config.yaml
model: "CTC audio transcriber"
train_examples: 15625
time_shift_ms: 100
n_mels: 40
input: "log_mel"
spec_augment: true
win_length: 512
tokenizer: "char"
vocab_size: 32
arch: "quartznet"
norm: "batchnorm"
residual_init: "scaled_by_depth"
lr: 0.0041
lr_schedule: "cosine"
Rows from block 11, named by matrix and row number. Rows with one number belong to one channel. Each number is 128 + 32 x the weight over its row's rms, rounded and kept within 0 to 255. All counts start at 0. After the name is the row's rms in percent of the matrix's.
# convs1: first pointwise conv (model.blocks.11.convs.1.weight, 288x288x1), inputs 72-143
# convs3: second pointwise conv (model.blocks.11.convs.3.weight, 288x288x1, transposed), outputs 72-143
convs1.49 090 [ 59 148 145  90 130 178 117 176 171 141 116 117 127 140 130  84 113 174 145 191 162  84 130 117 153 164 118 119 142 101 194  95 168 124 138  86 128 124 105  93 170 184 157 103 124 147 213 179 128 145 100  54  97 140 162 163 118  97 173 128 133 125 140 108 123 120 132 127 125 130  45  99]
convs3.49 089 [126 108  99 146  88 169 136 105  86 107 131  82 178 139 158 112 143 134 146 143 134 137 103 109 104 136  58  87 125 151 164  83 166 168 123 110 104 158 169 120 118 132 119 124 107 137 139 117 137 137 158 178 144 154 180  72 181 132 145 145 154 145 135  59 131 111 128 107 121 131 133  69]
convs1.51 106 [116 147 115 208 182 165 112 112 160 137 122 176 132 116 140 154 120 105  97  49 109 150 139 142 139 144 113 157 152 156  95  89 154 109 141 131 148 154 108 112 134  97 131  98 203 114 132 148 150 193  77 121 135 166 120 178  87 130 107 140 178 122 104 148 162 159 122 103 119 120  57 213]
convs3.51 099 [115 170  84 147 128 126 169 137 122 104 141 143 147 150 166 164  63 216 167 174 158 147 147 163 139 214 163 115 122 101 115 166 140 113 126 152 146  73 129 137  95 155 170 133 170 181 115 127 125 127 131 164 140 120 135 118  85 142 122 163 108 121 112 106 155 123 142 119 110  40 203  88]
convs1.52 097 [144  87 138  85  81 116 125 142 163 180 140 150 142  76 116 110 120 162 175 161 132 132 138 119 121 110 111 155 146 137 205 103 123 120 130 124 149 137  97 170 167 139 149 121 160 119 119  88  71 125 159  79 148 203  61  94 133  88 136 144  99 112 148 109 120 156 124 109  95  77 146 171]
convs3.52 087 [ 92 160 119 130 178 120 101 162 114  59 145 112  57 151 146 130 171 113 128 180  97 132  91 106 104 114 121 118  84 103 111 150 103 158  91  79  86  88 140 152  87 129 124 157 116  72 104 154  25 122 119 159  82 151  90 125  82 159 155 138 128 104 154 153 128 112 167 121 121 106 153 150]
convs1.53 078 [172 151 117 160 134  98 117  98 125 123 131 119  98 185 123 140 112 150 132 156 139 159 135 114 136  82 116  93 135 103 112  74 201  99 133 127  96 144 113 179  79 113 101 179 107 124 157  99 103 172 114  91 134  99  85  93 121 122  79 182 105 133 165 151 132  93 138  85 110 135 113  74]
convs3.53 073 [198 131 139 127 155 124  87 170 113 158 104 175  65 141 109 156 197 116 125  90 106 106 114 216 152 124 120 125 116 159  89 159 125 130 142 125 135 122 119 197 104 107 134 117 137  92 126 137 114 172 137 191 103  69 200 119 110 123 116 229  80 170 145 150 125 122 149 145 105 128 120 201]
convs1.54 107 [110 146  97 169 140 140 118 106 158 123  86 123 142 119 151  92 155 142 162 163 146  96 152  94 149 114 181  57 187 149 107 131 107 118 140  77 105 124 106 152 135 131 188 110  91 132 123 163 114  90 146 157 151 121  88 127 113  98 107 167 163 111 133 191 146 148 121 129 138 129 126 104]
convs3.54 108 [140  38 108  72 101 126 138 139  98  98  97 150 117 184 133  88  57 137 113 173  86 103 116 130  80 131 143 155 134 105 212  76 120 157 136 160 145 109 118 148 102 105 153 109 146 176 114 108 105 112  83 149 163 151 167 146  78  88 100 119 155 124 110 144 139  66  76 101 131 157  86 115]
convs1.55 110 [116 109 172 148 120 137 125 143 162 131 169  74  89 140 106 167 113 186  84 145 134 105  72 133 132  57  84 108 153 126 121 140  80 120 126 124 152 107  92  93 113 114 134 161 112 117  99  80 177 178 166  93 162 121 116 132  99 210  89 138 117 119  68 146 192 128 154 127 167 124 126 183]
convs3.55 112 [144 132  76 110 172  93 101 122 169 113 143 136 223 153 139 141 117 114 119 112 124 122 108 136 104 132  67 100 168 148 104  94 163 129 117 124 108 105 134 127 137 143 116 167 144 124 172 131 129 110 134  60 150 215 108 151 126 149 117 133 156 135 107 177 154  24 191 151 139 167 122 167]
convs1.56 107 [166 148 164 164  86 100 179 151  97 136 127 106 152 137 177 178  96 146 129 168 112 134  89  92  79 155 151 129  97  97 161 174 129 171  97 132 111 161  93 162 139 129 204 137  70  82  98 189 142 136 100 193 132 142 121  91 193 108 161 144 134 150 157 153 134  88  88 169 119 116 167 212]
convs3.56 097 [ 88 107 150 200 132 139 126 165 115 193 185 130 132 115 113  76 177 187 128 130 159 133 167 134 132 114 180 134  93 101 166 173 143  71 168  83 162 100 129 183  97 116 131 112 110 136  80 142 156  70 101 134 168 137 140 144  24 142 156 167 132 169 174 112 158 160 112 137 145 132 111 140]
convs1.57 093 [225 158 131 104 146 109  96 131 102 132  55  95 114 194 112 135 197 117 154 106 124  74 164 120  53  92 110  85 129  94  78 122 184 143 122 135 151 101 170 131 178 125 149 127 120 169 146 114 134 134  99 128 140 154 144 175  91  86 159 157 135 151 166 132  98 117 156 148 137  94 122 107]
convs3.57 080 [105 156 114 128 136 153 123  67 130 124 141 143 155 113 103  74 131 179 108 166 125 153 173 153  67 206 170  83 182 136 158 113 130 100  78 145 245 194 175 145  98 134 107 117  60 108 178 108 141 181 119 124 146 171 107 124  80 121 140 125 178 153 136 159 147  75 123 160 134 171  58 120]
convs1.58 109 [107 223  38 129 120 126  83 110 134 114 140 100 101  94 154  82 157  99  74  89 122 140  87 200  86 147 114  41 114  76 144 122 104 195 148 162 139 137  51  91 156  83  95  93 123 104  90 133 112 119 132 103 103 118  91 131 119  72  63 103  72 118 148 108  93 134 153 181 173 137 161 105]
convs3.58 105 [126 111 124 156 127 137 164 139 127 147 150 120  99 117 193 152 128 116 140 178 125 178 125 159 171 174 154 154 142 156 131 104  97 128 129  81 123 137 162 151 161 126 184 139 124 150  90 130 153 176 139  93 147 138 129 174 150 136  91 128 136  71 112 179 109 100 125  40  90 163 117 111]
convs1.59 123 [175 150 141 123  67 110 115 102 152 121 130 129 148  99 112  42 140 100  94 101 135 180 156 124 144 139  88 118 102 129 114 102  91 129 116 120 220 107 158 117  70 127 124  92 236 188 149  74 154  84 110 141 107 122 105 190 103 142 120 157 105 104 183 181 172 116 116  77  83 138 142 103]
convs3.59 117 [112 144 129  79 152 145  72 138 175 113 116 120 171 140 133 156 103 125  64  29 117  79 122 109 142 129 121 149 116 146  92 121 107 197 134 126 128 129 108 113 173 119 164 113 125 183 153 167 125 142 111  91 169 134 123  93 170 168  59   2 156 115 117  97 141 136  98 146 176 142 172  86]
convs1.60 084 [166 116 175 134 124 139 119 129 127 159 139 140 140 159 119 181 177 142 103 147  99 152 110 112 162 183 146 165 123 125 125 152  47 123 109  59 107  94 147 136 152 138 157 129  89 206 120 155 169 103  79 117  86 123 103 139 173  73 121 147 127 123 130  84 102 109 116 102 119 229 109 149]
convs3.60 076 [101 142 126  92 107  93 113 106 108  72 140  79 166 125 192 112 115 197 110 108 135 122 112 131  66 144 147  98 148 134 127 161 114 124 146 122  95  99 113 125 188 120 129  77  98 147 109  78 122  91 132 105 134 178 108 132  84  91  64 172 120 120 148  85  80  58 120 139 107 106 117 100]
convs1.61 099 [161 118 146 128  76 120 110 132 107 163  77 120 149  67 138 218 199 170  91  95 129 145 137  84  87 155 113 122  78 153 126 106 124 105 179 100 159 122 102 145 131 131 120 144 127 161  67 133 150 151 125 116 104 150  90 171 105 122 137 113 130 151 101  92 108  70 128  75 136 176  98 115]
convs3.61 110 [184 142 154 173 113  99 137  73 151 153 160 159 103 189 140 147 149 169  97 212 144  97 146 131 112  88 112 117 135  71 121 145 101 123  45 126  43 168 123 144 151 166 153 148 137 111 112  61  68 147  51 134 157 100 114 124  78 148 129  60 208 114  83 118 141 159 136 127 152 103 161 128]
convs1.62 102 [ 84 132 142  93 146 137 133 127  92 124 124 106  89 123  81   4  91 141 210  98 125 112  94 158 143   6  68  55 170 150 162 167  97 161 116 134 153 120 154 141  83 151 121 147 136 110 165 166  74  98 160 120 146 154 130  92 114  52 105 125 119 147 158 160 121  99 127 134  81 117 115 158]
convs3.62 106 [164 139  88 116 118  97 125 112 110  48 179 138  40 121 128 216  95 119  95 126 102 100 134 165 128 134 174 127  94  96 120 133  93 102 134 114 124 147 111 116  88  92 103 155 119 117 130  90  71  49  63  99 155  87 110 100 133 121  86 113 173 153 123  70 129 144 154 129  86 108 175  65]
convs1.63 101 [ 66 172 137 177  98  95  90  91  93 120  72 139 115 136 108 144 137 115 154  94  91 138  80 123 114 118 144 145 105  76  72 178 156  84  99 138 223 160 110 139 160 100 172 153 115 114 139 126 153 180 100 111  98 111 146 164 133 105  56 136 150 126 163 186 128 124 121  91 173 140  92 119]
convs3.63 105 [123 129 169 105  95 108 151 123  89 112 116 101 141 124 139 142 146 161 126 154 159  96  80 111  95 175 162 115 125 122  98 143  67 147 132 138 139  81 139 162 134 173 180 117  69 156 126 124 114 149  86 102  89 112 169 155 118 125 118 179 156 169 106 155 176 134  79 119  92 124  98  77]
convs1.64 101 [105  90 113 123 164 149 109 134  82 122  80 157  98 184  81 129 174  79 121 139 159 112 180 154 180 125 173 101  72  79 172 129 126 121 115 154 143 126 127 112  88 164  95 152 199 121 148 119 147 154 153  98 113 197 138 119 157 147 153 155 124  88  91 161 139 143 133 136 135  90 117  64]
convs3.64 104 [120 139 104 155 158  98 153 112 130 144 137  99 128  56 136 127 151 129  94 148 111 120 161 111 107 143 147 141 119 183 121  91  64 101 136 158 129 136 113 137 122  75  77 128 124  86 133 139 159 139 165  74 125 138 117 185 127 166 119  95 174 113  94 153 101  99 100 174 118  70 128 166]
convs1.65 091 [122 145 160 149 161 142 223 119 140 155 117 151 125  50  99 119 153 221 146 157 146 125 146 102 145 123 159 161 140 120  56 113 148 184 123 129 114 127 111  65  64 117 112 123  79 113 150 172 150 117 106 126  97 143 110 225 161 109  91  88 130 145 129 140 166 114  65 135 116  97 127  99]
convs3.65 091 [ 59 154 142 142 124  95 139 122 100 147 139  90 108 160  88 147 144 129 138  86 124 144 155 179  96 136 123  79 167 128 104 173 135 141 129 159 171 124 128 160 122 130 128  97 148  87 106 103 189 123 118 142 126 160 138  92 108  74 102 109 149 117 182 168 138 151 128  92 145 117  92  77]
convs1.66 090 [128 122 118  65  99  84 193  81  69 113 145 140 121 139 153 121 120 120 192 129 128 100 124 126  93 124 137  88 123 134 118 129 119  92 132 119 107 153 167  91  86  97 109 119 139 171 129 129 114 139  79  75 152 162 138 154  80 112 175 135 138 125 177 137 110  94 135 122 225 161 175 148]
convs3.66 089 [107 104  89 182 111  86 146 155 137 129 152 116 154 116 136 109 132 166 149 167 122 110 177 113  81 114 163 104 112 113  90 129 121 105 118 128 171 169 138 127  78  93 148 126  71 111 101 172 156 132 191  82 110  65 168 101 167  95 142  72  78 118  94 143 151  90 139 139  95 175 139 167]
convs1.67 099 [173 121 124 109 137 141 166  90 158 129 124 137 201 124 113 182  59 175 116  83 135 140 137 144  92 125 118 104  70  93 165 168  99 193  86 105 143 111 104 133 132 148 180 136 101  79 123 112 117 163  98  97 127 122 133 125 124 171 114 138  64 162 125 156 131 101  98 106 125 102 212 203]
convs3.67 101 [140 111 130 129 121 117 103 155  39 104 135 200 127 190 127  57 150 113 177  94 128 181 111 163 122 190 150 123  63 172  93 116  72 130 138 103 152  77 103 169 130 111 123 125 139 138 108 125 142 103 122 149  83 120 221 126  56 135 127 176  96 135  97 128 142 107 132  93 124 180 187 120]
convs1.69 112 [146 141  88 122  82 122 129 127 142 160  51 116  58 124 115 141 149  96 130 165 111  92 147 122 250  96 185   4 154 157 157 119 120 108  32  82 123 103 160 132 121 116 122 150  59 108 174 163 124 103 132 128 104 101 140  99 164 134  98 102 117 115 136 149 132  97 154 139  73 171 129 100]
convs3.69 126 [ 97 108 148 136 201 123 137 124 146 120 171 158 141  32 104 111 128 135 135 131 127 153 161 125  27 108 142 144  98 117  85 102 159 131  92 138 152 135 172  89 147 118  97  99 106 143 156 127 140 140  94 129 132 104 134  96 115 116 141  81 140 155 135  87 133 113 127 124 142 121  93  88]
convs1.70 097 [182 128 131 169 123 109 180  98 174 111  94 134 154 137  81 166 147 142 129 168 156 111 145 117 111  74 228  65 140 139 112 135 141 165 154 131  90 123 150 123 116 162  96 134 134 131  63 166 164 105  90  84 149 135 137 117 164 167 153 109 211 127  98  90 131 130 141  81 168  94 174  95]
convs3.70 085 [168 110  70 128 148 161 172 137 143 138 130 117 126 151 111 166  71 105 130 135 100 133 153 148 178  98 135 226 166 156 123 151 162 152 157 115 103 193 141 176 155 113  85 179 187 182 159 119 126 173 116 172  79 136 106  96 179 185 117 121  68 114 130 169 146 112 166 136  77 194 149 198]
convs1.71 096 [167 116 103 149 109  90 136 113 143 185 127  80 155 116  85  64 133 118 144 148 114  99 151 123 165  92 104  84 124 136  62 158 129 148 134 196 149 142 127 113 165 131  81 131 123 122 104  80  51 175  75 134 162  84 162 113 164 129 105 157 130 104 111 122 118 101 110  85 151 108 113 123]
convs3.71 109 [ 76 149 174  60 107  76  47 130 125 137 126 120 185 134 141  86 108 129 139 139 109 149 117 146 111 125 186 163  60 124  63 169 136 121 168 158 201  96 110  83 108 165  67 108 122  82 128 130  70  76  31 163  99 126  84 124 100  90 130  83 150 164 162 130 147 144 112 162 120 116 156 132]
convs1.72 108 [119 170  91 115 140  89 113 116 125  88 101 122 130 139 133 156 137 166 201 165 153 111 160 134  97 138  90 184 154 145 191  97 117 124 153 124 166 180 130 163 135  88  73 124 151 146 130 157 136 162 148 108  75 105  94 131 148 112 127 148 132 135 127  98 124 102  83 183 126 143 116  58]
convs3.72 113 [148 114  86 128 168 114 203 114 119 163 154 161 204 148 176  72 103  69 111 100  99 142 131  76 168 143 110 143 140 144 102  27 148 116 157  70 190 158 103 118  71 142 123 122 113 164 146 128 126 163 141 186 153 126  88 113 125  96 139 101 132 137 149 120 117 129  92  74 120 153 147 156]
convs1.73 106 [ 66 131 135 172 156 144 182 105 102 176 183 132 135 149 130 150 149 133  10 193 115 110 137  87 134 121 156 151 128 103 173 111 118 113 127 184 133 125 122 139 147 137  98 139  99 162  70 108 142 145  93 149 141 135 130 167 167  34 124  88 177 100 142  88 129 141 123  82 154 149 152 120]
convs3.73 102 [ 44  99  84 134 171 126 119 129 136 159 218 175 173 131 125 115 176 132  91  87 137 135 152 188 132 134 105  84 117 139 101  60 114 135 145 165  98 146 103 119 136 109  85  90 113  56 108  82 119 143  57 113  91 127 148 169 143 174 174 158 149 149 209 117 116 147 141 142 104 135 118 152]
convs1.74 073 [ 87 101 127  94 172 146  75 102 121 104 121 110  87  53  80 128 149 144 100 191 121 122 119 148  66 128 110  75 101  93 146 115 124 109 148 111  87 101 105 168 199  97 170 134  87 141 140 139 196 170 142 184 113 156 197 129 115  77 144 147 117  89 109 148  76 116 131 172 126 151 122 118]
convs3.74 069 [ 94 145 133 138 163  97 149 146 156 134 114  95 114  60 119 141 108 143 141 157 150 105 129  99 111 129 127  44 115 141 119 146 161 144 125 171 160 162 119 118 107 123  79  98 123  77  95 155 195  84 110  79  84  69 113  79 130 141 103 116 146 152 144 143  67 145  90 120 125 110 112 107]
convs1.75 122 [136 102 118 119 141 127 185 194 158 122 106 158 152 121 156 122 137 107 150  96  97  86  70 117 121 193 129 103  94 106 114 173 145 121 110 156 125 163 132  90 155 160  91 132 195 155 126 156 146 118 171 107 158 132 170 153  84  58 173 128 184 112 102 104 101 154 140  36 170 104  96 103]
convs3.75 120 [105  84 167 100 128 166 149 174 152  89 153 102 104 135 129  87 181  84 131 205 103 129 177 144 137 120 122 205 165 132 147  85 152 119 105 137 173 129 149 156 138 104  91 112 128 182 138 112 114 157  96 120 147 105 132 181 108 108 112 142 126 116 155 144 159 161 130 130 133 178 133 195]
convs1.76 107 [198  78 148 119 122 111 150  67 133 120 145 151 183 110 133 214 151 143 100  97 140 117 133 100 121 125 139 145  82 116 140 168 135  56  80  58 110 215  67 148 167 129 130 107  93 149  94  50  98 158 152  97 117  71 167 128 113 140 122  99 138 146 183 160 130 108 149 117 119 161 118 161]
convs3.76 103 [ 83 126 185 141 139 135 104 158 122 178  67 128 154 120 104  78 104 138 158 160 142 117 118 142 152 136 123 103 154 149 124 112 109 141 144 136 144 124 191  95 177 172 166 128 132 129 136  91 121 152  90  91 154 127  95  76 129 132 133 153 177 220 107 144 137 136 125 160  90  99  96 117]
convs1.77 100 [150 112 134 158 129 194 102 106 114 158 142 131 131 159 152  94  75  91 105 122 116 104 113 110  65  44 100 101  48 167 131 140 121 119 135 179 119 105  60 177  73 161 148 157 116  96  72 121 112 167 179 127 127 140 167  58 131 186 117  69 142 105 145 143 134 100 114  89  62 149  96  73]
convs3.77 107 [192  81 113 110  95  91 109 168 105 133 140 141  85  44 153 137 173 108 159 148 152 150 144 145  73 110 134 111  87 116 159 189  88 141 137 142 147 127 145  84 103 143  80 188 107 131 191 105 114 132 112 114 115 159 137  77 129 164 131 111  96 103  48 199 133 131 129 129 172 107  97 174]
convs1.78 105 [112 146 125 138  94 123 137 167  89 151 126 145 156 138 129  78  72 118 131 180 173 144 145 141 134  97 145 140 127 101 225  35 245 177 164 133 141 100  94 114 141 128  90 143 116 111 166 180 137 155 163 134 169  89  57 104 161 147 121 121 111 144 133  79 153 150 171 108 139  97 124 162]
convs3.78 107 [193 181 141 131 106  83 138 142  70 115 105 128  92 113 134 110 134 131 109 133 162  97 107  88 134  52  36 116 103 117 150 169 139 175 146 107 170 133 117 141 129 189 105 110 114 156  88 118 129 163 122 149 102 120 148 193 114 128 140 139 110 107 151  88 218 163  41 142 116 121 131 145]
convs1.79 113 [124  92 107 128 144 106  96 140 145 155 132 174 104 138 137 178 108 120 144 168 130 107 177 177 140 216 150 188 126 113  91 155 176 151 107 127 129 118 119  79 135 144 111 180  84 161 126 158 139 132 132 139 101  72 153 122 107 119 114  87 112 102 166 124 108 127 153 102 134 127 108 132]
convs3.79 123 [155 126 129 115 171 122 154 154  93 106 122  87 108  76  57  81 137 154 185 127 148 134 163 121  60 139 119  77 200 182  86 125  88  95 115 157 147 108 101 119 117 148  48  86 145 151 118 101 100  96  90 144 151 171 176  88  69 117 167 113 116 140  80 139 105 156 145 184 107 138  66 123]
convs1.80 097 [149 129 121 103 161 139 141  99 164 149 107 156  60 138  76 179 203  86  96 135 137  88 117  92 204 154 119 123  81  94  92 160 129 118 113 127 161 116 123 148 101 174 156 167 142  94 169 166 132 141 110 130 132 120 147  91  64  77 130 116 118 127 151 117 137 128 114 152 130 175 142  76]
convs3.80 097 [143 143 147 119  97 102 135 123 131 114 134 145 128 111 128 173 128 177 132 160 160  96 189 143 105 124 124 129 146 160  88  90  92 148 124 149 132 211 134 163  63 138  68 107 102  91  93  87 153 164 165  79 114 162 145 121 116 164 180 163 197 195 154 136 145  67  88 166  63  78  82 127]
convs1.81 097 [162 108 111 129  60 171 101 140 140 166 166 138 110  95 120 129  92 152 132 171 122 141 159 139  96 117 152 124 133 105 102  64 134 146 149  58  58  86 142 166 136 144 103 147 109  87 126  98 157  85 149  93 144 111 137  61 173 142 103 148 140 133 123  87 110 141 111 169 172 142  38 158]
convs3.81 102 [115 204 123 138  69 111 140 131 104 150 122 111 105 183  95 130  74 143 129 177 131 127 120 105 104 161  93 166  79 132 158 175 201 112 132 109 143 151 101 142 120 117  76  90 170  96  98 121 151  86 117 225 146 164 140 128 121  87 177 133 122 100  94 126 137 120 130 129  86 150 119 188]
convs1.83 108 [118 152 126 161  50 180 130  98 153 145 135 117  91 203 150 151 132 137 154 106 134 144  76 159 130  35 172 183 129 111  98 146 126 161 121 144 127 141 138 142 150 125 118  90 129 155 103  99 140  95 123 119 110 100 112 134 140  83  99 178  72 119 180 127 142 121 110 108 209 104 152 125]
convs3.83 101 [ 76 187 145  86 157 164 138 163 110  73 113 121 133 118 136 104 115 159  99 159  83 130 129 186 179 116 100 105  98 170 116 210 126  97  86 157 188 120  96 162 110 141 155 137 129 130  81 105 115  99  86  97 101  93 159 143 132 146 120 112  89 172 109 183  82 100 114 169 108  79 140 104]
convs1.84 076 [142  96  65 164 110 152 138 128 124 146 135 128 135  85 125  55 149 164 133 124 126 133 125 114  95  57 114 140 130  72 105  61 104 149 109  85 114 172 127 106  85 122 135 107  75 154 215 138 170 183 113  91  96 177 170 146 112 119  88 138 124 153  84 144 164 137 174 154  97 125 149 103]
convs3.84 073 [104 132 232  81  57 106 150 144 101 121 138 122 201 135  98 126 144 205  84  57 201 106  60 122  91 101  90 110 187 141 138 114 113 153 108  67 158  70 107 131 118 127 191 145 181  75 110  89 133 153 117 105 178 168 129  93 122 131 140 116 130 121 147 136 152 139 177 119 168 162 149 142]
convs1.85 097 [182 125 145 192 121 127  67 123 147 100 127 108 121 212  94 197  91 145  80 157 123 102 120  84 140  91  81 156 135 111 128 102 134 146 127  99  97 132 143 134  99 102 126 134 123 153 130  71 164 100 109 166 134 147 212 130 135 207 126 172 127 125 132  94 124 111 105 153  71 114  61 108]
convs3.85 091 [106 124 113 122 146 145 145 145 120 170 146 101 125 170 122 116  83 116 118 136 121  83 149 179 166  81  95  99 120 153 107 171 177 134 141 132  75 149  73 228 115 116 112 114  84  70 104 174 102 107 123 137 136 140 189 180 171 150 105 134  92 124  96  87 105 113 169 119 173  76 102 134]
convs1.86 088 [176 126 122 153 107 137 149 116  63 141 120 100  88 107 115 192 104 133 149  61 125 134 112 126 164 120 106 133 121 158 113 140  83  75 160  98 171 115 108 117 129 174  92 134 129 159 137  85 201  67 165 154  98  55 117 176 128 175 160 129 129 147 180 112 128 123 116 147 130 142  39 127]
convs3.86 071 [156  96  69 197 167 160 133 168 127 124 133 122 106 150 177 116 135  93 150 164 131 141 139 192 150  74 149 131 151 110 134 131  65 149  43 154 125 121 140 100 162 126 136 108  46  81  93  15 102 109  96  76 165 120 121 142 224 149 112 109 128 158 181 145 118 161 180 125 140  91 138 124]
convs1.87 109 [ 93 133 147 177 124 109  95 102  91 146  72 145 142 106 142 110 134  92  97 103 145 172  92 108 101 134 188 107 160 110 150 122 151 173 115 149 125 112 101 124 113 117  69 141 191 220  52 136 135 144 128 132 112 100  78 130 193  44 106 102 158 132 153 173 114 114 134  79 123 104 123 175]
convs3.87 112 [144 150 164 148 166  60 121  96 176  79 118  71 132 122 180 161 152 180 138 160 150 143 126 128 113 126 108 126 169 195 100 109 129 142 112 117 156 162 148  86  88  87 142 157 120  72 142 100 146  86 125 119  96 116 132 124 166  94 160 123  79 154 171 127 106 157 143 123 178 162 123 148]
convs1.88 102 [ 44 140 193 160 160 176  98 109 129 138 147 143 176 132  93 103 125 168 129  77 132 156  75 128 100 130 180 110 137 142 151 135 100 102 115 124 135 119 141 148 138 141 185 160  89  84 129 106  55 153 162  29 129 105  63  79 157 133 108 105 107 128  85 167 137 114 117 194 116 140 187 108]
convs3.88 117 [110 141 129 116 140 119 131 178 135 107  89 149 107  97 133 131 103  46 149 154 159 103  85 109 125 144 158 134 106 100 158 164  46 182  99 111  62  87 138  98 148 108 149 178  66 117 113 145 134 115 137 120 128 135 158 142 134  82 160 186 167 112 124 130 100 123 131 139 155 126  83 105]
convs1.89 094 [ 74 200 175 104 108 166 145  92 129  91 145 121 108  57 143 142 108 100  88 109 127  30 102 117 138 107 167  33 164 133 105 136 113  90 160 144 100 126 123 110 138 139 147 133  96  83 123 195 150  65 143 125 169 107  74 121 154 119 116 106 142 128 142  90 109 183 149 176  91 139 117 203]
convs3.89 092 [150 131 158  76  82 171 189 122 216 142 115  87  89 139  51 150 121 151 185 110 178 125 184 135 131  63  96 158 168  85 145 220  83 156 162 121 153  90 140 180 138 133 163 116 137 128 151 189  82 131 147 102 126  79 154 100 167 134 174 103 105 134 113 126 107 129 168 160 118 134 167  88]
convs1.90 110 [137 142 143 144 129  90  76 164 144 195 137 104 133  56 123 126 128 204 120 154 149 125 191 149 132 151 144  67 110 147  63 103 156  23 136 165  85 155 152 107 153  99 113 140 118 142 125 136 218 116 108 123 150 203 197 125 119  97 146 156 102 184 158 123 168 168 135  74 135 125 170 115]
convs3.90 082 [ 95 155 129 140 116  91 112 160 109 127 120  99 100 133  66 158 119 147 135  83 120 156 169 134  92 120 118  18 109  62 168 113 128 111 138 147  80 109  98  40 142 142 107 139  82 122 110 173 171 159 149 140 171 184 131 111 113  97 105 178 185 113 142 116 133  91 140 158  49  86 147 168]
convs1.91 089 [173 134 127 120 132 126 107 116 169 125  98 157 109 157 120  96 160 127 145 135 147  96 163 115 103 140 144 164 156 146 143 129 207  65 148 155 156 150 134 181 176 140 100 156 134 119 137  71  65  81 109 140 154 130  92 186 163 123  99 116 158 118 107  88 153 114 140 115 119 115  91 112]
convs3.91 090 [ 97 157 129 132 134 148 112 177 148 117 144 136 163 106  64 165 148  84 156  94 177 122 116 105 145 105 100 147  81 122 132 119 173  97 142  93 116  92 111 138  97 157 153 120  88 127  89  95 109 147 115 124 101  62 125  90 167 152 159 156  81 116 138 114 135 103 125 148 141 186 110 123]
convs1.92 082 [193 126 159 141  92  79 102 150 137  95 138 131 115 135 119  75 115  51  88 160 146  99 127 116 123  80 117  73 109 126  90 126 110 145 102 104 108 136 120 100 161 100 141 149  90 127 106 126 189  96 152 196 145 149  72 118 126 154  98 140  88 109 152 134 112 158  99 144 100 180 120 132]
convs3.92 081 [171 100 124  97 122 180 185 151 138 122  88 124  87 167  99 123 149 138 109 165 150 161 164 107  91 103 130 156 115 135 177 131 137 126 106 116 167 147 151 123 163 118 128 120 136 114 138 196  56 144 113 129 145 103 157 145 182 142 135 146 157 140  79 130 132 147 125 186 191  98  92 138]
convs1.93 110 [133 169 121 119 149 148 112 173 151 126 160 133 115 125  90 111  87 210 106  77 129 168 105 106 145  69 140 128 165 135 109 115  96 119  90 124  98 176 163  51 105 132 122 146  99 132 183  79 114 145 157  70 124 121 199 117 139 135 132 147 138 124 130 129 119  96  95  79  94 181 135  66]
convs3.93 091 [118 170 140  97 143 127 133 121  99 136 120  89 106 108 152  99 114 144 101 139 116 116 135 104  95 106 130  73 159 125 106  77 150 148 126  90 136  62 137 112 138 130 124 123 120 136 153 124 147 101 145 124 112 148 176  95  87  87 166 128  81 153 127 166 122 179 113 123 171 144 163  85]
convs1.94 103 [130  83 114 112  96  69  96 170 114 170 144 179 145  89 131  31 100  96 168 162 142  50 188 109 132 133 138 136 152 140 177 201 177  44  90 108 118 156  68 159 127 129  74 134 137  98 110 130 104 141 132 111 111 125  99 101 149  84 174 131 125 132 150 129 162 117  86 141  80 162  90 151]
convs3.94 101 [ 69 163  98 139 114 156 150 135 158 115 157 155 100 159 124 136 124 127 101 154 140  91 114 142 109 142 123 162 164 157 108 104  71 148 120 131 187 120 120 153 146 101 106 125 157 110 165 147  99 114  88  95 163 194 139 136 106 112 130  61 121 114 150 119 179 154  99 138 112 158 131 104]
convs1.95 104 [104 192 153 106 130 128 152 153  60 132 151 114  67  60 148 139 154 158 106 170 111 172 116 155 133 122  70  72 112 102  62 125  81 103 132 139 128 136 117 156 180 130 111 125 125  94  72 103  56 125 119 127 125 177 145 167 144 139 149  96  82 150 172 133 126  80 128  89 132 144 177 140]
convs3.95 108 [175 136 126 153  99 117 129  92 114 154  79 131 129  72 169 120 141 114 120 213 111  84 136 125 188 135 115 133  50 147 147 114 160  93 111 143 101 144  65 112  91 125 133 132 118  88 145 135 128 115  66  96 101  98 182 210 116 147 177  89 156 152 138 135 127 125 192 118 209 134  96 154]
convs1.96 085 [126  88 131 161 150 169  65 112  75 163 140 140 131 149 137   6  79  77 182  51 146  95 122 145 191 197  81 119 168 113  96 111 159 100 143 172 122 140 154 136 116  94 148 154 101 175 150 141 171 129 136  92 116  82 145  98 127 142 145 111 119 125  84 143 129 146 123 120 125 124 150 153]
convs3.96 080 [158 103 150 102 102 113 106  97 138 140 127 126  97 111 114 100  76 128 127  85 120 105  84  92 100 135  73 123 163 148 145 209 149 146 147 104 166  84 146 116  87 147 122 124 133 110 122 153 182 145 165 173  95 133 103 103 108  85 131 172  96 116 150 136  97 143 152 168 169  87 116 183]
convs1.97 091 [158 102 125 153 105 198 169 125 118  87 121 117 130 114 151 217 128 137  93 104 119 125 116 135 155 128 156 112 104 146 165 149 148 171 142  83 149 177 119 104 131 166 137 124 152 122 107 147 130 125 143 138 101 106  61 125 135 159 184 100 115 159  78 145 131 149  62 119  57 110  79  92]
convs3.97 086 [160  58  69 126 174  70 204 163 156 187 136 117 122 168  93 168  97 197 166 199 118  99  60  94 164 183 155  93 152 131 108 129 167 103 161  95  96 195 106 109 119 191 106 137 111 115  97  57  95 137 141 187  92 187 149 135 148 108 154  72 132 112 127 127 150 106 148 125  95 150 134 119]
convs1.98 082 [ 39 113 144 150 153 145 102 115 116 200 137 132 180  97 131 118  78 122 101  97 123  62 115 109 132 172 143 212 126 127  82 143 181 100 145 190 138 178 117 141 126 128 115 141 123 128  87 118 134 161  63 118  94 106 119 130 122 102 133 120 128  70 176  98 137 132 145  70 137  74 176 127]
convs3.98 086 [113 130 161 103 182 108 157 140 153 155 155 123 153 125 106 193  76 134 124 125 150  32 130 113 100  92 117 104 133 153 155  61  89 205 114 182 124 140 102 160 126 160 180 126 152 132 119 130 181 182  71 121 108 107 129 152 159 102 156  66 122 116 194 127 148 160 127 134  80  63 178 161]